A small sound classifier, trained from scratch: depths [12], 6600 steps.
Rows from block 3 of a small sound classifier, named by matrix and row number. Each number is 128 + 32 x the weight over its row's rms, rounded and kept within 0 to 255. All counts start at 0.
After each channel's rows are labels from the 100 clips, of 14976, where the channel reaches its highest value: "loudest" is the band of the loudest frequency at the time of the peak. Only what is clearly more common there than usual is listed. The data: read English sentences (LibriTTS-R). In brackets: how many of the 100, against the usual share in percent.
# c30: last pointwise conv (model.blocks.3.c3.0.weight, 320x320x1), inputs 160-319

c30.5 [ 79  98  82 121 127  77  92 129  70  76 109 122 107 110  96 116  88 131 118  42  97 101 116 101 112  86  81 102  99 107 120  99  92 135  89  54  90  99 140  64  87  42 109  92 102 100  70  65  56  85  94  98 118  62 110 156 175 104 117  91  98  92  82 104  81  96 182  97 165  86  64 111  79  57  99  84 107  78 116 103  84 105 104  90  85  70  77 151  77 113  87  75  74  89  18 106  55  91  96 109 145 130 117 149 139 139 183 146 138 181 141  86 105 124  74  77 170 106 115  56 134  77  63  83 111  92 117  88  79  95 165  95 135 129 104 126 177 181  81 175  95  79 118  80  74 117 120 111  90 114  87  89 114  92  55  74  96  82 102 112]
loudest: 4000 to 8000 Hz (96 vs 5.7)

c30.159 [ 86  72 102  66  37  83  64  65  66 117 112 124 108 116 143 111  97 131 128   0 110  66 128 115 127 107 137  32  79 123 136  77 111 139  95  88  77  81  62  84 115 105 123 113  53  36  68 116  77 189 145 109 125  25 122  98 144 123 133   0 113  95  75  95 127  96 126 103 141 128 128 119 130  48  88  75 117 121 122 111  84 114 146  98  67 127 132 148 118 157  96 110 104 151  16 123  77 132 107 124 127 136  95 149 133 140 150 128 119 151 146  90 140  89  84  76 134 159 116  55  74  87  68 111 105 108  71 102 102  73 139 124 173 103 123 155 126 136 110 123 125 100 117  87  85 158 129 139  90 129 104 113 160  96  80  73  96 103 156 120]
loudest: 250 to 500 Hz (32 vs 13.5)

c30.224 [144 162 196  88  74 131 137  69 120 186 134 113 121 139 114 133 124 121 135  64 130  92 123 129 136 142 150  60  76 135 159 157 146  94 130 161 128 130  63 140 144 165 140 138  59 103 167 186 175 184 157 132 213 139 142 111 176 134 197   0 128 145 107 125 173  86 149  80 171 181 180 139 187  41  82 108 142 175 164 130  84 120 142 101  60 165 202 135 176 157 126 141 139 146   0 140  86 131 132 141 153 172 123 161 155 163 150 158 146 149 146 129 151  88 117 118 148 147 127  25  84 107 117 148  71 165  50 114 155 102 147 100 178 122 134 170 140 144 151 142 168 159 104 129  81 133 132 121 120 142 132 140 153 130 106  78 134 120 149 127]
loudest: 4000 to 8000 Hz (92 vs 5.7)

c30.315 [ 76 105  98 149 191 101  98 143  99  92 124 109 121 121 116 124 113 118 127 214 114 140 140 120 121 102 106 165 100 122  88 113  78 131 109  98 103 101 202  84 107  85 116 115 167 180  92 111  97  94  76 113 111  81 115 107 105 116 111 126 114  97 107 111  88 145 119 128 112 104  91 120  91 140 108 106 120 103 105 115 101 123 139 140  84  99  98 119 106 139 110  97 100 128 197 122 136 133 116 118 131 127 112 141 121 126 133 132 130 128 109 106 107 142  97  99 114 145 119 147 177 103  84  85 176  99 185 111  98 104 115 140 139 119 113 128 122 117  92 123 101  96 136 103  92 138 121 142 111 113 111 115 128 111 124  98 100 104 144 124]
loudest: 500 to 1000 Hz (63 vs 6.6)

c30.317 [ 69  68  87 200 217 101  78 228  88 101 114 178 132 113 149 117 118 118 121 237 124 193 180 123 125  78  79 173 111 125  99  93 101 205 107 106  89  87 212  86 111  72 106 117 218 219 123 111 111  89 112 115 105  71 122 182 117 121 110 230 111  97 124 105  82 188 130 156 119 101 108 122 104 194  97  88 125 107  99 115  92 107 124 150  70 101  83 130 109 130 112  90  92 134 255 127 168 113 125 122 141 137 107 150 143 148 150 138 135 141 118 107 113 202  86  89 109 130 111 213 162  87  81  76 202  85 227 106  86  97 118 177 128 128 110 125 118 119  88 120  93  88 146  90  80 161 124 133  96 104 114 119 143 113 144  86  94  99 148 103]
loudest: 4000 to 8000 Hz (100 vs 5.7)

c30.182 [106 150 154 190 158 114 133 165 132 138 118 167 132 121 148 116 124 125 119 144 121 159 142 117 129 135 103 143  92 121  94 145  96 255 104 122 110 124 142 120 125 148 131 120 161 135 189 143 144 134 175 131 123 128 140 146 105 116 119 199 133 142 136 129 133 203  90 218  95 145 148 117 132 170  92 105 117 120 112 116 104 109 104 175 109 102  88 104 115  96 109  95  98 131 255 113 197 127 105 110 104 119  76 129  97 131 115  92  93 106 125 104  95 166 108  97 105 112 119 166 118  94 110 114 141 123 134 108 107  98  92 214 103 126 120 117 100  87  85  95 103  93 157  99  73 134 121 139 101 123 104 116 156 106 186  80  96  87 123 110]
loudest: 4000 to 8000 Hz (99 vs 5.7)

c30.158 [ 81  78  97  77  74  96  79  68  63 119 120 100  94 129 111 126 105 120 125   0 119  72 118 133 126  67 116  63  55 122 124  78  97  79  86  86  70  76  74  62 110 130 122 124  86  70  87 124  70 135 110 117 140  52 124 107 137 120 148  26 112 111  55 101 126 112 140  80 136 125 119 123 132  12  80  90 124 133 132 118  77 113 152  94  68 140 142 129 127 163  87 116 106 148   3 124  50 143 112 125 123 139 106 154 122 155 146 127 128 138 160  92 132 145  71  75 139 145 130  40  87  78  45 119 113 110  83  87 102  72 133 120 185 106 119 166 129 136 100 119 116 123 108  77  77 154 126 162  90 132 104 114 170 109  86  90  98 105 161 118]
loudest: 250 to 500 Hz (32 vs 13.5)

c30.117 [ 85 152 159 134  98 120 130 111 106 127 137 178 132 131 150 139 129 141 135  62 127 131 160 122 131 121 111  80  85 131 104 137  96 146 120 121 102  95  74  87 127 118 148 120  74  93 150 128 131 123 107 129 137  56 127 105 119 126 143  63 131 111 112 131  70  63 107 120 109  84 124 128 130  65  80 107 132 122 103 124  86 128 128  83  40  68  71 109  74 116 122  66  90 129  93 124 102 122 121 123 115 122  92 168 114 148 148 119 103 122 115 122  66 144  97 112 111 128 136  75 103  82  84  92  93 105 101 112 103  80  99 126 146  88 134 121 104 107  54 104  71  70 131 114  32 152 120 120 116 145 115 129 156 119 102  72  72  80 149 132]
loudest: 4000 to 8000 Hz (97 vs 5.7)

c30.48 [132 168 173  91  29 138 153  80 129 165 137 129  90 141 112 132  89 140 133   0 136  85 157 135 142 115 123   2  89 130 148 164 140 143 154 141 122 121   2 116 133 103 154 137  21  58 138 189 126 164 157 124 173  85 138 105 163 140 179  43 140 131 134 140 132 155 132 110 165 155 167 141 180  48 111 122 147 172 133 139 101 152 170 112  83  99  96 134  98 150 128 124 160 169  56 151 152 145 136 144 149 144 129 139 141 147 137 146 122 148 141 124  89 129 121 124 139 164 143  12  60 100 111 134  21 153   1 137 148 103 144  96 184 110 162 170 148 131 121 128 110 107  58 138 121 143 123 167 149 158 139 140 152 136 133 120 127 134 143 143]
loudest: 4000 to 8000 Hz (92 vs 5.7)

c30.143 [ 87  80 107  71  62  99  65  67  76 112 107 137 137 113 126 114 124 123 114   0 114  55 108 109 112 100 126  71  78 112 133  68 112  81  93  94  73  68  70  71 123 105 113 121  85  62  67 114  74 133 103 115 137  46 133 101 139 110 143  25 108 124  50 115 117 108 141  76 144 121 107 125 130  15  98  96 113 135 129 118  71 106 159  95  70 116 148 128 137 164  96 112 122 159   0 115  52 148 107 106 137 145 105 172 127 157 143 129 128 155 158  95 142 133  75  86 122 150 123  42  95  86  60 114 115 126  89  91 105  71 126 118 195 112 103 164 128 128  99 127 125 123 108  86  76 162 124 159  89 132 106 110 163 104  86  95  96 100 170 118]
loudest: 250 to 500 Hz (33 vs 13.5)

c30.94 [ 69 116 114 136 109 108  99 118  84 106 127 144 120 127 134 126 119 129 132  74 122 112 137 127 127  97  80 101  87 128 117 111  92 125 115  87  83  77 107  67 121  92 136 118  85 105 129 104 114  93  94 118 115  45 129 142 136 125 125 107 127  95  83 111  58  72 136 118 132  66 110 130 103 109  77  86 128  86  95 126  77 119 119  77  59  74  67 132  85 116 109  63  77 125  48 123  75 105 117 125 151 145 106 175 152 156 171 153 133 169 125 103  74 143  70  84 130 129 120  43 117  69  54  76  72 100  66 103  99  72 116 120 141  92 125 128 128 126  51 128  67  70 109  87  42 142 128 104 100 126 107 115 143 111  98  85  75  74 149 119]
loudest: 4000 to 8000 Hz (97 vs 5.7)