From a checkpoint of a small sound classifier: depths [12].
Rows from block 4, named by matrix and row number. Each number is 128 + 32 x the weight over its row's rms, rounded and kept within 0 to 255. All counts start at 0. Numbers have three digits each. After the name is the row's rms in percent of the matrix's.
# mid00: scale 1 width-3 conv, dilation 3 (model.blocks.4.mid.0.0.weight, 80x80x3), inputs 0-39, a 3 kernel for each
mid00.0 126:095092105081091086093102108089091103086103104095102113078085112094090101111100095097091083098104110074075079118108126084097102089084084100114127101095111091101108080084110098096094098096093088086113093103106100094117100098107083085106073083084092098109089088096087093107091096093081077086110109117110106124074077078138137145094090118102099117111104116103102107
mid00.1 094:064106097066093094128120143107114112083114117105121122073115125116123126079081105077093094063088101092105092145146170130121127072063066124136148116137121074106112083102128107097103064081079064086099096113109080103131102105099059073097064077079122103112099097105106093093110111107077093102163152158095117130107097095129147130094114111132132147115139131103091097
mid00.2 126:102083077092101087100096098110092088111089101111102115111082085091086091106098087094098084099089078097093098132120123109106113094087090114107108123110124099085074106081072092095089100103093096091080112089088102089086116114110087080072095078075095089094096095087109097100103086089098077084139106117130113100102095091149156143103083089124113111116103109106090092
mid00.3 129:112074081114092089127089088109099088117083082106093107117088085094087092109108107098100093120084083113106105143115113120091103125108104108105098127106107120095091114097091102089100103106103114084076115080087118089091141114116106080075103087085100087085093080094112100104088078090105104106143098118140097098105091084147110123116087086122103110126089091093095095
mid00.4 130:107076085117117119116107116116101091114095092115089090110083090112092092102105108125117115099084073108104091131116115114107097088078084126099114133111113098079088107075080107092090120113116093082079103084092107089090137130139095072079092100095106090093109104099106085088109100101106095107143133118114098091110103116139125119103087077128116131126106102103096094
mid00.5 083:102102114092114093119109125103110104107101106086090097086105103110104116100108103093106083093096100078085103123115136090098091063076069147133154111097100101114091102123125094094087081103106087110110105117131099115125116129117089089092081090085100114099100115116077090089082090094072076073119124117133118133058086067131135112110123112109121130108126134080086076
mid00.6 055:152106087127100140102080101109071058133105074104082075137109116093068063111086111126123107145094096132094075111124111123078116169087119134087103139097105122120105172124117135085092119088110153090111135114109167125089164132157162104116153090093126090085119078051108097095099091059154090092138146147165122124124073078138154164169103119118096129128109121142081078
mid00.7 130:090096093098098100101093090092098103092101090101100104101096109093082086118103108090102094092099095083086091112098114096093093098090102106101110112104105110103103095100105085080083106100110099091085098103096095099108110108118089086082096095092095086087089092096098098088087090083105091099112101106109108102097092093152142141105095094108098117103092108102092097
mid00.8 130:083102076100114095124115109087103096085098088105108108074104073092105094101103105100107105092105084096107104110126125104106099090087085102120113113116105080098072081101089090097090099103114080105085085100087091110080117115125071083073083099094097112104086103092104096094113105108105105096133137120085111089101099097127125124090102071127119127108108111091088083
mid00.9 137:086080078101110095118105114096103096097082093102102113096090087099100106132119122118114106087081095103105111121119111103105110094096092115106121116105118094097100098086081094099103111101105086090081087094097084094096126128120079073077091092098106106100088081098098092098107100109108094094140124135105098098100106102150136146085080086122112129103102116096097101
mid00.10 117:091098100110118121111103102090107107089092105103098104097104101106098096108113114104125117091088082095093097096099106096087100076072081106098104100103111089087097091105099102089089119120110088085097081089101096094094129133121068075080104102095105105092091095095100100093104095088099111104114108107102112104086092104129125135088093095096111113104107108088075086
mid00.11 042:078133057070132111085139080084150102078119100091182095131165093074148108120164124068126088109113114118196110096117114112155127127184137149147140097157074111112083101110107097162132103140122089155067082135109084113095073088101094122092103170155126185132089135076094155135100166148105144153106142123096132112094122099135133154106099108112142099099121110095168103
mid00.12 123:089097102094099096106107101096090088100104110108111107103122115097103096104101096101101100089096091091088102116105114103105091063078076118106105117113118083090094099110105094084084097099108090101096093110103105110099097113113087084076092096091095100109085081077101102095101094100096085093101115113112116115074085078121125130103103109118110105116111103088095094
mid00.13 091:084118087133137117099123107090094096105117106088110088109152108066074067097111113124135128081108076088100086091122122093114091088115092089118099093124102107141108119140110092102071125130123093120113092135097111132106137150157087114107096116102078095085066098072074088082072093095105098096112145138103129107097102102124158131114135090096115120098124100061067067
mid00.14 122:106113100099102097099087097081083093103115100108098111115107111083090087094114102099097101101113098078079088098093106095086097094092079095111110123107115103100101108106104087081089103109100112110097107107113108119115112114105093100083103099094088090103079081076080094086083075085087073088110100107112124104081073074130143126123107117106098102103104117087097099
mid00.15 117:089094089106120110116119109104110111105093099096103105104094108110094101117107112111119120093100086104090093104105120109095109074081081111107110101096097086081090086099091085093087118120116087104098096099090092099084117133128093103091078094086103096107102102095093104090086092081097098103123113107109111107089089097118128121090093093100114104109096108081083099
mid00.16 119:092103100096105111106110101088102097099109104097099102108108105111109106099110111104108103095087084095091097122113111102094100067069078109102107116097106087083089103107107091103103095107108100104108089107094102108096116114115076075085075083095099108094087095077088084090101094097095096094117117118101113102084075081137137137098101103119117116101105104094085091
mid00.17 119:093093098086083085106105098089098089117115108113124106109110106107105102095085089100089095101090092096094085118111122106105101075076088107117110107101111086100095106095103096092085102099093095096111114115114102094102097101108077093083069065083101106096095098078100095105092079087062071081119118115113109125089094080111119127099095104111103111111120115096111095
mid00.18 120:092095089111125115104112112095102095105103106108104105110117098098095100105104106116132116085095091094086100121115121103095101065070067113105105110107113085099091102115097088090085111121108090107100112111105108107096115134115080089077068087078101093103087102088093085098087081090099102105115126121106129102093106094086109082098111103129109127120115115092095092
mid00.19 110:091103100129147133103088111095095086095111105093092088101110106077080073120126129133147129105100105089080098112109107094098096082088094065078077092097108097113106116104113077075081134132131098113109107106097095105114134154146101107095118120108078073075075081084089085088067077077108106111115132122107124119103095103130140139096113116105116117093099105093090092
mid00.20 096:084098101104113129130122105097104115104122103116115116083115117141121125103120121107128116069065098104107081117116117105115090062088085146148150109102096075117088097110114110105095107132119093104089111105114102108103099136128074088075088085095116125101120109105103093102107110094103122099105103118090095107133111102095114139091125119126117101132131128138123117
mid00.21 081:095116138077107092124098107091089091119132115142128123116121135116112100070080099076094075096107093097095100114105124113093103080094074132126125110118114084098099115122114116099104080091100114131126120119128126131139090110108079097092059091065108120119111092089119103110084066083086073070083080097112121116092108097117135124107139123125107120118116120121106118
mid00.22 078:113115105090110078136131115105108116119134116126122104118136145127125117097091085094106098077090093094103102119126106109106099045074060132119118128116134073083089110125113111096114100115112111101104126120117127106122110125127083079081072071078095102106108088092088111104100088103075076068105100098122119131099107097124116131132123132125135132120117136119113119
mid00.23 084:105127102140130111090103117100096111102114105103084107101131079090096080105111111143128133116080093088096109127122128097097099104092104059094077119137131071116058100136089085081086137121121094123082105137092093124097161153117095105109112105121096087088088103095094113097079094105107114096128118106126118099114136102133139121106127102130120128092117099094096096
mid00.24 090:086078089100095083111099123102120111098096113102102125099084078115105119118109119109083079104091085113123101129100112106104091117106100129113134104086107105077097110097098111121117112092097096091092097083098092088105109087099077086082122113104104120115102107093092123107106110117119093106117108118116101095069075078146137123098087110096103098103107123091112111
mid00.25 089:116094104087085080102110110113089097111109099103110119108103097116111132106108091107086058098100096102102099112124113100106104086101094120132139136113130095113086118102116112120120099097083106104088122106098125102098099090066092079093084076070117112106101109117108120108104107115086104091099102109112108108077084089115105094113111116132117112134130133126109126
mid00.26 084:091096094105091117112123094106106079093108109096122101092106085085088108102120119111104125081097061126108106137121121107115108097108081116117111105109112083105063103096087113104101106105130085105074103109088097118080114103123076078063077104090115118117085101108100105122097116116117095096139143119104101076076095091119115110096106078115125111102100105097110087
mid00.27 080:117124123122152149099088114101082093143108131117098089116113128075067062136120144125144158097085095101102102116116122087085095082107091086086074121114106114100128124107102114084083151147154128116123134125126139114126139144160089110108109145125103093077074090073098099095087094093129119138095118097118127107106097088145152151121116121128127120105083110113073081
mid00.28 084:116091120104115105105109103094091104126118131123110112117131116083079099137141128121095099113122109083108080110121105101089094094111100119109101124100117094104107102129117107092111115117091102118111115105122124128118112086091076084074106119100082090096082096090095101113098097105109132097099093080129119134079093082130105110108127133114097105126125122100080106
mid00.29 087:121109099087092091141140167113109101115104108107121121120118109132118123135113129094099095089096085097106101134129138109110107080101080121117110147140135096098104116101122099099105096099099112111122101109105106121116115099109077099097095089081101110119097091087120103110094111099089105105148133148122114128117124118137111120105115120130121151111119128111112105
mid00.30 082:134084082097046059158122140161132124117119117137128112112074095147128117118066085117050060130059085142100109145119117141113126123065089146139140132114094106085094127083105131119116109084068133089091113099097102085086105069077129052065135066071149122116124105114141113120125123135112085080144115116127110109111076086114085111100081093116103093144121122112078097
mid00.31 167:092085093127127125099099096098091090093098097095096094092101096096095105112110111120118122090085084087086085100109107102098095097086090100098105100105108089098089100095094090094088121120117094093088096099097090101094139134126084094088090092091102090092098097097098090091086087085102098099102100102097099105096103093130139129095103096098109103103103099098095095
mid00.32 123:082076113080087081111118130111099118087084113102110122072072112109102120104107109086088089081084110091094101121116142112103125086090088105116130111101127066082117088085119082091114094103087080071109087086114081075116114105113064071108088093097101094123095077097088098109097099105098090098126115145098090129084092111146142166073091123105106136102104135086074113
mid00.33 062:106091095078059098101074113075080094111101118114109098120107126085100076097068098104086080101063073105078093130091126104092112116075094110083102115108116123089103119114115114094114089083095087076111130114137100108108102071098081071080087093092106090107090097091103112091102101097115080116142092127134105122111064106131131127101089100120104128128099125117075097
mid00.34 176:095086092112110106097095108094087086091095091101102098099102101099097102094093097114118113088089087093090089102099102096093099086082092102109102101104110099108097095096092092092086109115113095091094097097089090098099116116126088091091097095089097100097084091098093086090086089093099088095102102108093103102098097094110114116102093099107103099095100100089088091
mid00.35 092:100087106050056073098110121123113111092094124116118115098099112115109114069079067055067053088097102069057086129122141093101120066070098125131143120124122089084103104109125084105113059067073104102125104116132092103128080094077081080109075091098101115122078081113084108106094086096075086081115111158121115130106094125162149164086110131114116144117130142108115134
mid00.36 081:079100079077072068100090088097104101096118108110126108127111117099101100077073087094077088089096080089112105103108107084094082099080084125116112103111109112078117117116119116117103082093081086085105106100116118101116102070098086085072084094093098116097102124109095104098104093095082094094122095118118113122092081098138113138114105096098122103091094109100110109
mid00.37 090:112122098097129087125121122113115099114127101123115122093116090106106097081097090105129113093099081099081084109129123116098105052078061105112101114134113098103083094108080095087089105111101114116096109116085090132080112132116100121068071105074118100101101104091094106088086098095094078073136128134106117078102087100096142099088126089129121127111130110082072089
mid00.38 068:127101123129138103109082089099091082099113104105090109111116136098068092086096101122148119106128095081092078112093119119118123076104051100087113130090112122126129105111122101075077123117125117146123126122131114101102156158160097119102080093066089073106064084041078080073096077099096097087134112125120137138088070057130153147117102103108086111115086133074057076
mid00.39 076:094103111080084094123128116110100093107100120103101102086120112108109107058092084106100106094097093101092101100104123090103104065051080123112119117112127085098111095117104103104107089081116087119119091116119094108111119099122073087091059072081094099099101089095121116096100095109086095091132135137102118122102102119100121112077101120139136135116113106092101109
mid00.40 098:080096104075070081131127133099099107098094095118112103104081096118125119088093078072084073096092089097081091139128134119109107103094096128113128143134137081090091108097096105103091061078089097082092094086108095095098087097096089093097091084085125114110106099107106103099110107090085076071153151154118112115107083092153137145100115114142139145128124136094107109
mid00.41 098:099072088105088080118097087095082098103079110105118104113056078108085104109095097084101087098092084102105102105102120112084102106104094115097116118108113100078094118076094112107112097094104095079084100078099117080111106107095083086073094105091094092110103091094116099111090095086108100112125094109118081109113110119133121120107079096117108100114102111111101103
mid00.42 114:080088075097102100105109111074072088096097100102115107092085086090100102107126111104104113087089097111112099142117136103099105110103108108101106131132126089095090088092100087095097100128112082083078089089086089098085119113105096095079126120121093103104105102090116104111095082087115126121143119140107100088099102097144140126114100094130128130124118124119119117
mid00.43 074:129104096110090085110087088129101076142102086138116097142112082132068077104095086122077090119090091131084100141106116110078064117099083153104104147102095124098065126117113127081103123092099140102092128097107117108104120096096136089085139073102135101088127081102124087081100074056132095112146093087129104079130075094134113109122102103133102096112101101137084084
mid00.44 104:090097094082089076137132143094114109088088115117121110089082095112117125081103102081075085088105089091106098136120128116109104101093089127116122126117128080082084107084113113099099071084073087099099099089109093098103112095109089084082088090075120121108107109106103114109100111097092088074142128129106113125100096099140121138114106105134120131125129134102105114
mid00.45 094:091102124071084099121100104080101099118116112108116102091121114085089080102105113086091095097109102111085104121116114105103096080104092113098096125119109078120125082119107092086086098092110100116102096120112091106122081096093071097091083080090092084101095084097106096112101073076083093086101102089098123117108104095124134143100122107120109105122119108114102094
mid00.46 088:116089092096109110107095115099085097112104115120120102106110120099103091102089078113116123094096086098105103127127122123115104070085086121102111111105120090101101091098103105086104107115116103106114105102126116123112122120141093064085070054055116096094100075081102108088084082088056074062119112096126109104112109092147143137118111122131125108122101127087088092
mid00.47 084:086081097127095099117107121101096099111109096094107120130101092108101099097070091106110103085083084083086092124126110112111117107103087128102128122111108107087111124110110091092089107110109085090104111098107112113101153123143075079080101096104094099108072093089081086105094100102080075070122115124121118103107092086135149152106108092114108104121101121068081077
mid00.48 073:090109096117129129102082088090089078111098098104097123119118118055059081106102120127131134104081087080076094113126120095083100109089081078081096122099131103084115096113120074073103138128130116110107092110122111093124161153139104095090099112103076099101087084076102092110076074081098088084141147124109098119095092078145131141104101113120102116112096121097075105
mid00.49 100:078080097095104091097085084075077089091091114106117116094094095100094106120125095113108108085090090117112122112101119106090108096100080104091121098098106077080091083086096099098097111129114091077102103082103087094106103118106079076077094099095100098103086088082112114120108103106107113108117093118112101105102100091116136125105089094105092120113105119095080095
mid00.50 088:093116089103127130096077103110093087100107111092096091093102098115090106090092096120125128092091088084101093096092111077100085076088089115118112095113096077104081102111115103079098111116111106106108110118090093106117136160124113121093105091108097088099097086102093097088099087084079103091098111102077098097083090099123156136102108116087097098087076100105077091
mid00.51 097:091102102073074082118098118087108093099125124106120114110099104096119095101091105086093079090085091094099100120114123092089099077075093100103120113112097093086095100118102088099101086098094088089095109106115100106099094083104071076070083074081108099092085083088100116113100112098090086104121108123110121107070043050117116120095101106125102109105121122107101105
mid00.52 092:102105100086086086091103107109115112087103113100101106092093102111106095105121105078101097082101109101109089116101109101096083069084068140137139093091082075090103101109101104108095095108105088105089100099099092111114097107102075089091085098087105106100100097107091092090127119114097103108114126120090104108074070070135137129084107092099101083115105094101099097
mid00.53 077:097094101113115107096101118099100083106089107108108103136119116074073088122113135115122133090079086093090100121133141113096106085083074132132124106114128127112114137108121095099099119121118103087101110109123127110118159136143082070062119098105078084089084061066073082086059068067084096095111129118136119116088078079178159161139103110142118130111100121064087097
mid00.54 086:088091101080092086121092109098101090109110109119113100094109113094088100116142137083103095104114110108080094133128121106109111084071074119134104134122119104127115102117125084094086098113102096108098098125118115114112109121127078062083062055085118113099083081080100101100113104087093091096111091110113136136085087095124149132109111109116115124124110114103110085
mid00.55 089:107083079118112107123110103111097087100082075097107099120111094100097081102113131098106114079089102106091103101117113087086091060096092098097087105083098106106091108103093109105092121129123090082084103103089110097101130120127082093092092095088117104088087094093091098102096094107117099117116119103097120109085099081147143142101108098104105094110105102106096085
mid00.56 082:096089094096106105119107097077079088080093097101092090112086105079099085108095096110092104090089105091111110107099122108095108108110093101094077130091094094078077100099102096096092118122101100080074095088103091090080127125135070093092118096101091084093070087098102095109082104080113095092141133124098085086081106102124109112112097104128110102118100094075094088
mid00.57 083:098089101113113114112111117101087087100105116097091099128127126092087071140140139104111135097070086090081078131111128099092090074089073118125135111110104102109125122139135087096090119128128105096106114106130132133124138149137091074068092083101086076085076075089086096094094094091076082079125110124131117129085100086166158181130112145109123118117109108093101076
mid00.58 081:095102088127115136139133117091075101111106115093098105126113141094108108113120109123125140101088081067056064152128138108093111104095075116119133123132139133112118127133138088093085130125121096091100115104110127118125154138136093075090101104083081089084075058079097078092067082090075086094170144147127129124094093092166163149130113121132126137122109136081101096
mid00.59 080:088087090120092097099096110099083100096086091103093117115100108086082091103088079125107084091074093091101090117144141095101127111073091101125129120117121120108103107117099075076091097111104084078090102092119125127109156117119087072081078080094102108092085068068085101082094110111094084091122134128115118110088090112145103116101119112133118129114134132091112094
mid00.60 102:106102093116119128098075102106107112094105108084085082105088082098102108105106097129124125111098099096091081096105098090096096093107096105111111099105100075075086112086105091085092103112102100095098091094095114088093130132139095093086109119103089084083095099090076085081079095073108104092125114110105117099127105116130143138104099103112094117106097097085104089
mid00.61 070:071102136135128111090087147073103109077099134091094117106097122069094125089104103138131100083089112079101113087098128087079113061060102091113135084110151090092119081117132085117136118133106095093124076098121104112117154138134094092115094106107081108134087101106086104139089093132084094113114123158081112126098117147145141134097084128080094159072093136090087113
mid00.62 103:087083094098095083121120126093089104096098089115099110096086106109119109091095087099092081103109097098086085125124113091097097097096097113105115110110121092091084107095112087097094089079080097078072091104095090091096097101118077089078093076072089101114101096100105097109086092086088094086133120124106098109104114108151135139096117099129113115114100120086105111
mid00.63 101:078071086106102133121116118081078100106094106102109100084097124113114112074083113124108141077072102095084089117125118104110111079057075151131153111114124104100104095089119090086097116116134089079084100094108096094122130128136057063060081079083103102101099088086087094105109102091087093084117126123087099121091081104105108139096101116107114117130128128101092105
mid00.64 089:116098089098085069107079098088086087109092092098102113114100082099097101111102088100099088114091079115098098123093107092096095108099093118097097128102095101101065107104094124090100105092086120085087117098080113088074076091071105088054103100087113097106102083104104117104103105104096111110120120101128110092112087092122131096107090084114108103128092089106102086
mid00.65 085:093090085095071096125093103104099077108094080116103097136111099115115095095087108110079099099080079094097099130107112113075072114091099125114107123099092108079082101099102094084103102084095109104085097093087108097084099067082087082077105097084120100113106084079101114095106099097115091092133111105124113107093072074125124105119102088136108113128092106120099105
mid00.66 108:093084091093081089116125128089104106094092107120119121087095085114114120102095093102106105093113096103098097112122125101096096084090078099105118117114110094092106096107105106106099099097084086091078094088094083085107118107121078092079092084078107112115086105105098095112100097107089082082129115126108105093107102109139122123108104104113108113114110116113123124
mid00.67 073:079087099134131124108091088093075085077069081121085102111085105068056072104129109121138133091095096120119113128115136110096091096115117089114090117111107093105090114119106114099084112112127070078102084090091092095080143158143075073076102097113088085083083074094083088106111094109117092089130126122111118105098077077122153144095110093115131120124114101093065077
mid00.68 092:079090094103103096120123113092070086109087095098099107118122102104093096100090086098110102118102090072067070113101123096095087106118108120114132135105122100097109103116097093098094097115102090087090110102099100117116112127116070074072093088067094087089079076096097100090072075092073068067134141142116103112078086065150157146124108123122133135125103126096110104
mid00.69 099:083075074106109101116096097095093092102105103110096107087112090095101100106093106115122117112096092094089097091108091107105105082075092120123115112117108082089084093108107090097100110113103091096089108108091098104099117112122081087078107101113108107091089090090103089104084087091084091081120114108121107107096099110145132135095113104103114105095112103111107110
mid00.70 100:087106110113131121102098101090107093104108113097086106101113112074092093102122104113134120081079096083088092099094110096099104068076082108087090094096095089094108105117114098105093126129116090111098103112107112118108128142144075096098085101098093095111077098107101083111092078093102106113114126115111086096090080077120124114107102106103104112110077093083067070
mid00.71 097:081087085091096110116118132094098085099095107103116111114116112100092094103097119103112103087086083085091086125130141103110108078068063111113116133130128111117114125112114093110101114122108087083104120113113122125130126108117070071064063070071088082095089088102093102103092096097086100081137138141120108122097116098119131123122111112142146142125128127121114110
mid00.72 077:083134081095104099080146082073107074090108079101143102129151095076120088097138108093108088070099089084125109088139096087135087117130113121155115120153101109132094118123099086118092091116091087107085098123106098106079091103094055098064083141095102123110067102064088134106094114088099132106111159120110129110091113098131136123107109093099139087112117106079127080
mid00.73 127:087087086084095083119112124133128128094106099111110109091088105136130125095089090086092094076086083104101099122122117108108101081099088122136137121114104078084095103095102116108114091101091084099101095094101099096092103100113074080073088076079122127111127127126102107098114109113093086090128130118109103108097087090115107107096093091123118117129128133107118105
mid00.74 103:096096092106096103107103092088094091104115109104106092108123116082095094109099115110101108097108093074084062112116110082094082100100095095114104098116113098120112116110111100092094105097100100098097099117114121125123122115115084091074112098102079096087081079088088084094076072062096090084096092087119118125094089092129124134124110122106101105101110095095105097
mid00.75 096:099090099102108118114119099099074079080082080093106093088115097069067079112108124106106119105086086106103097117117132091101094090116107055084079117127118078114108101111103095083099109120107087089103097107089094113102127127133089099111102100095083077074077073093104085090082091079097098108122145139111096097108113112122135136096118104131124110103106107094089085
mid00.76 087:097107133118128114083062120095090094101091129096072113115107143078069073103106104139124125063086088091100098086099119098080095052074071090073094095091113117100135124103129090085099117122126114110121108113128111110142137146149103106102098082097079076097074098106088094116105101110088076102114127131099101109096091111150141152112116132087091120083081106083062082
mid00.77 107:088094105105095099112101109103100104096108115099111115109108105102106123096103100103102107090090092092103101122117121086092101089086079117122114113095108084098094107114111095093091111096112078085092095099100091105104119106130074077074077078069110102109078093080084105087103101095089087085111103109103116122087087076122129128099110102118108104097115102103103107
mid00.78 103:088079083084073079121113103103101090111100117106121123105108101089105110102091101093080095102089086091094107124133124101099114072086083126117112131109122111111100119116107103101108105089104105096107112112110120112113118108106073076070069060069102098113091101101106108102078089081074072081121110124108112103087088083127128127102114101107122118119128108094107095
mid00.79 104:094086099103094093136129121121102102111103104118101107121121118111118115112116109089112096098079091090093081126142126102097097069072073137130141121116123100110098122123126101102103119106104090096107118101110106115105117114118074091082077073059109106116081072088099085099100104097059076057151156140115110124104111092132138135113109104129132139134126132115106113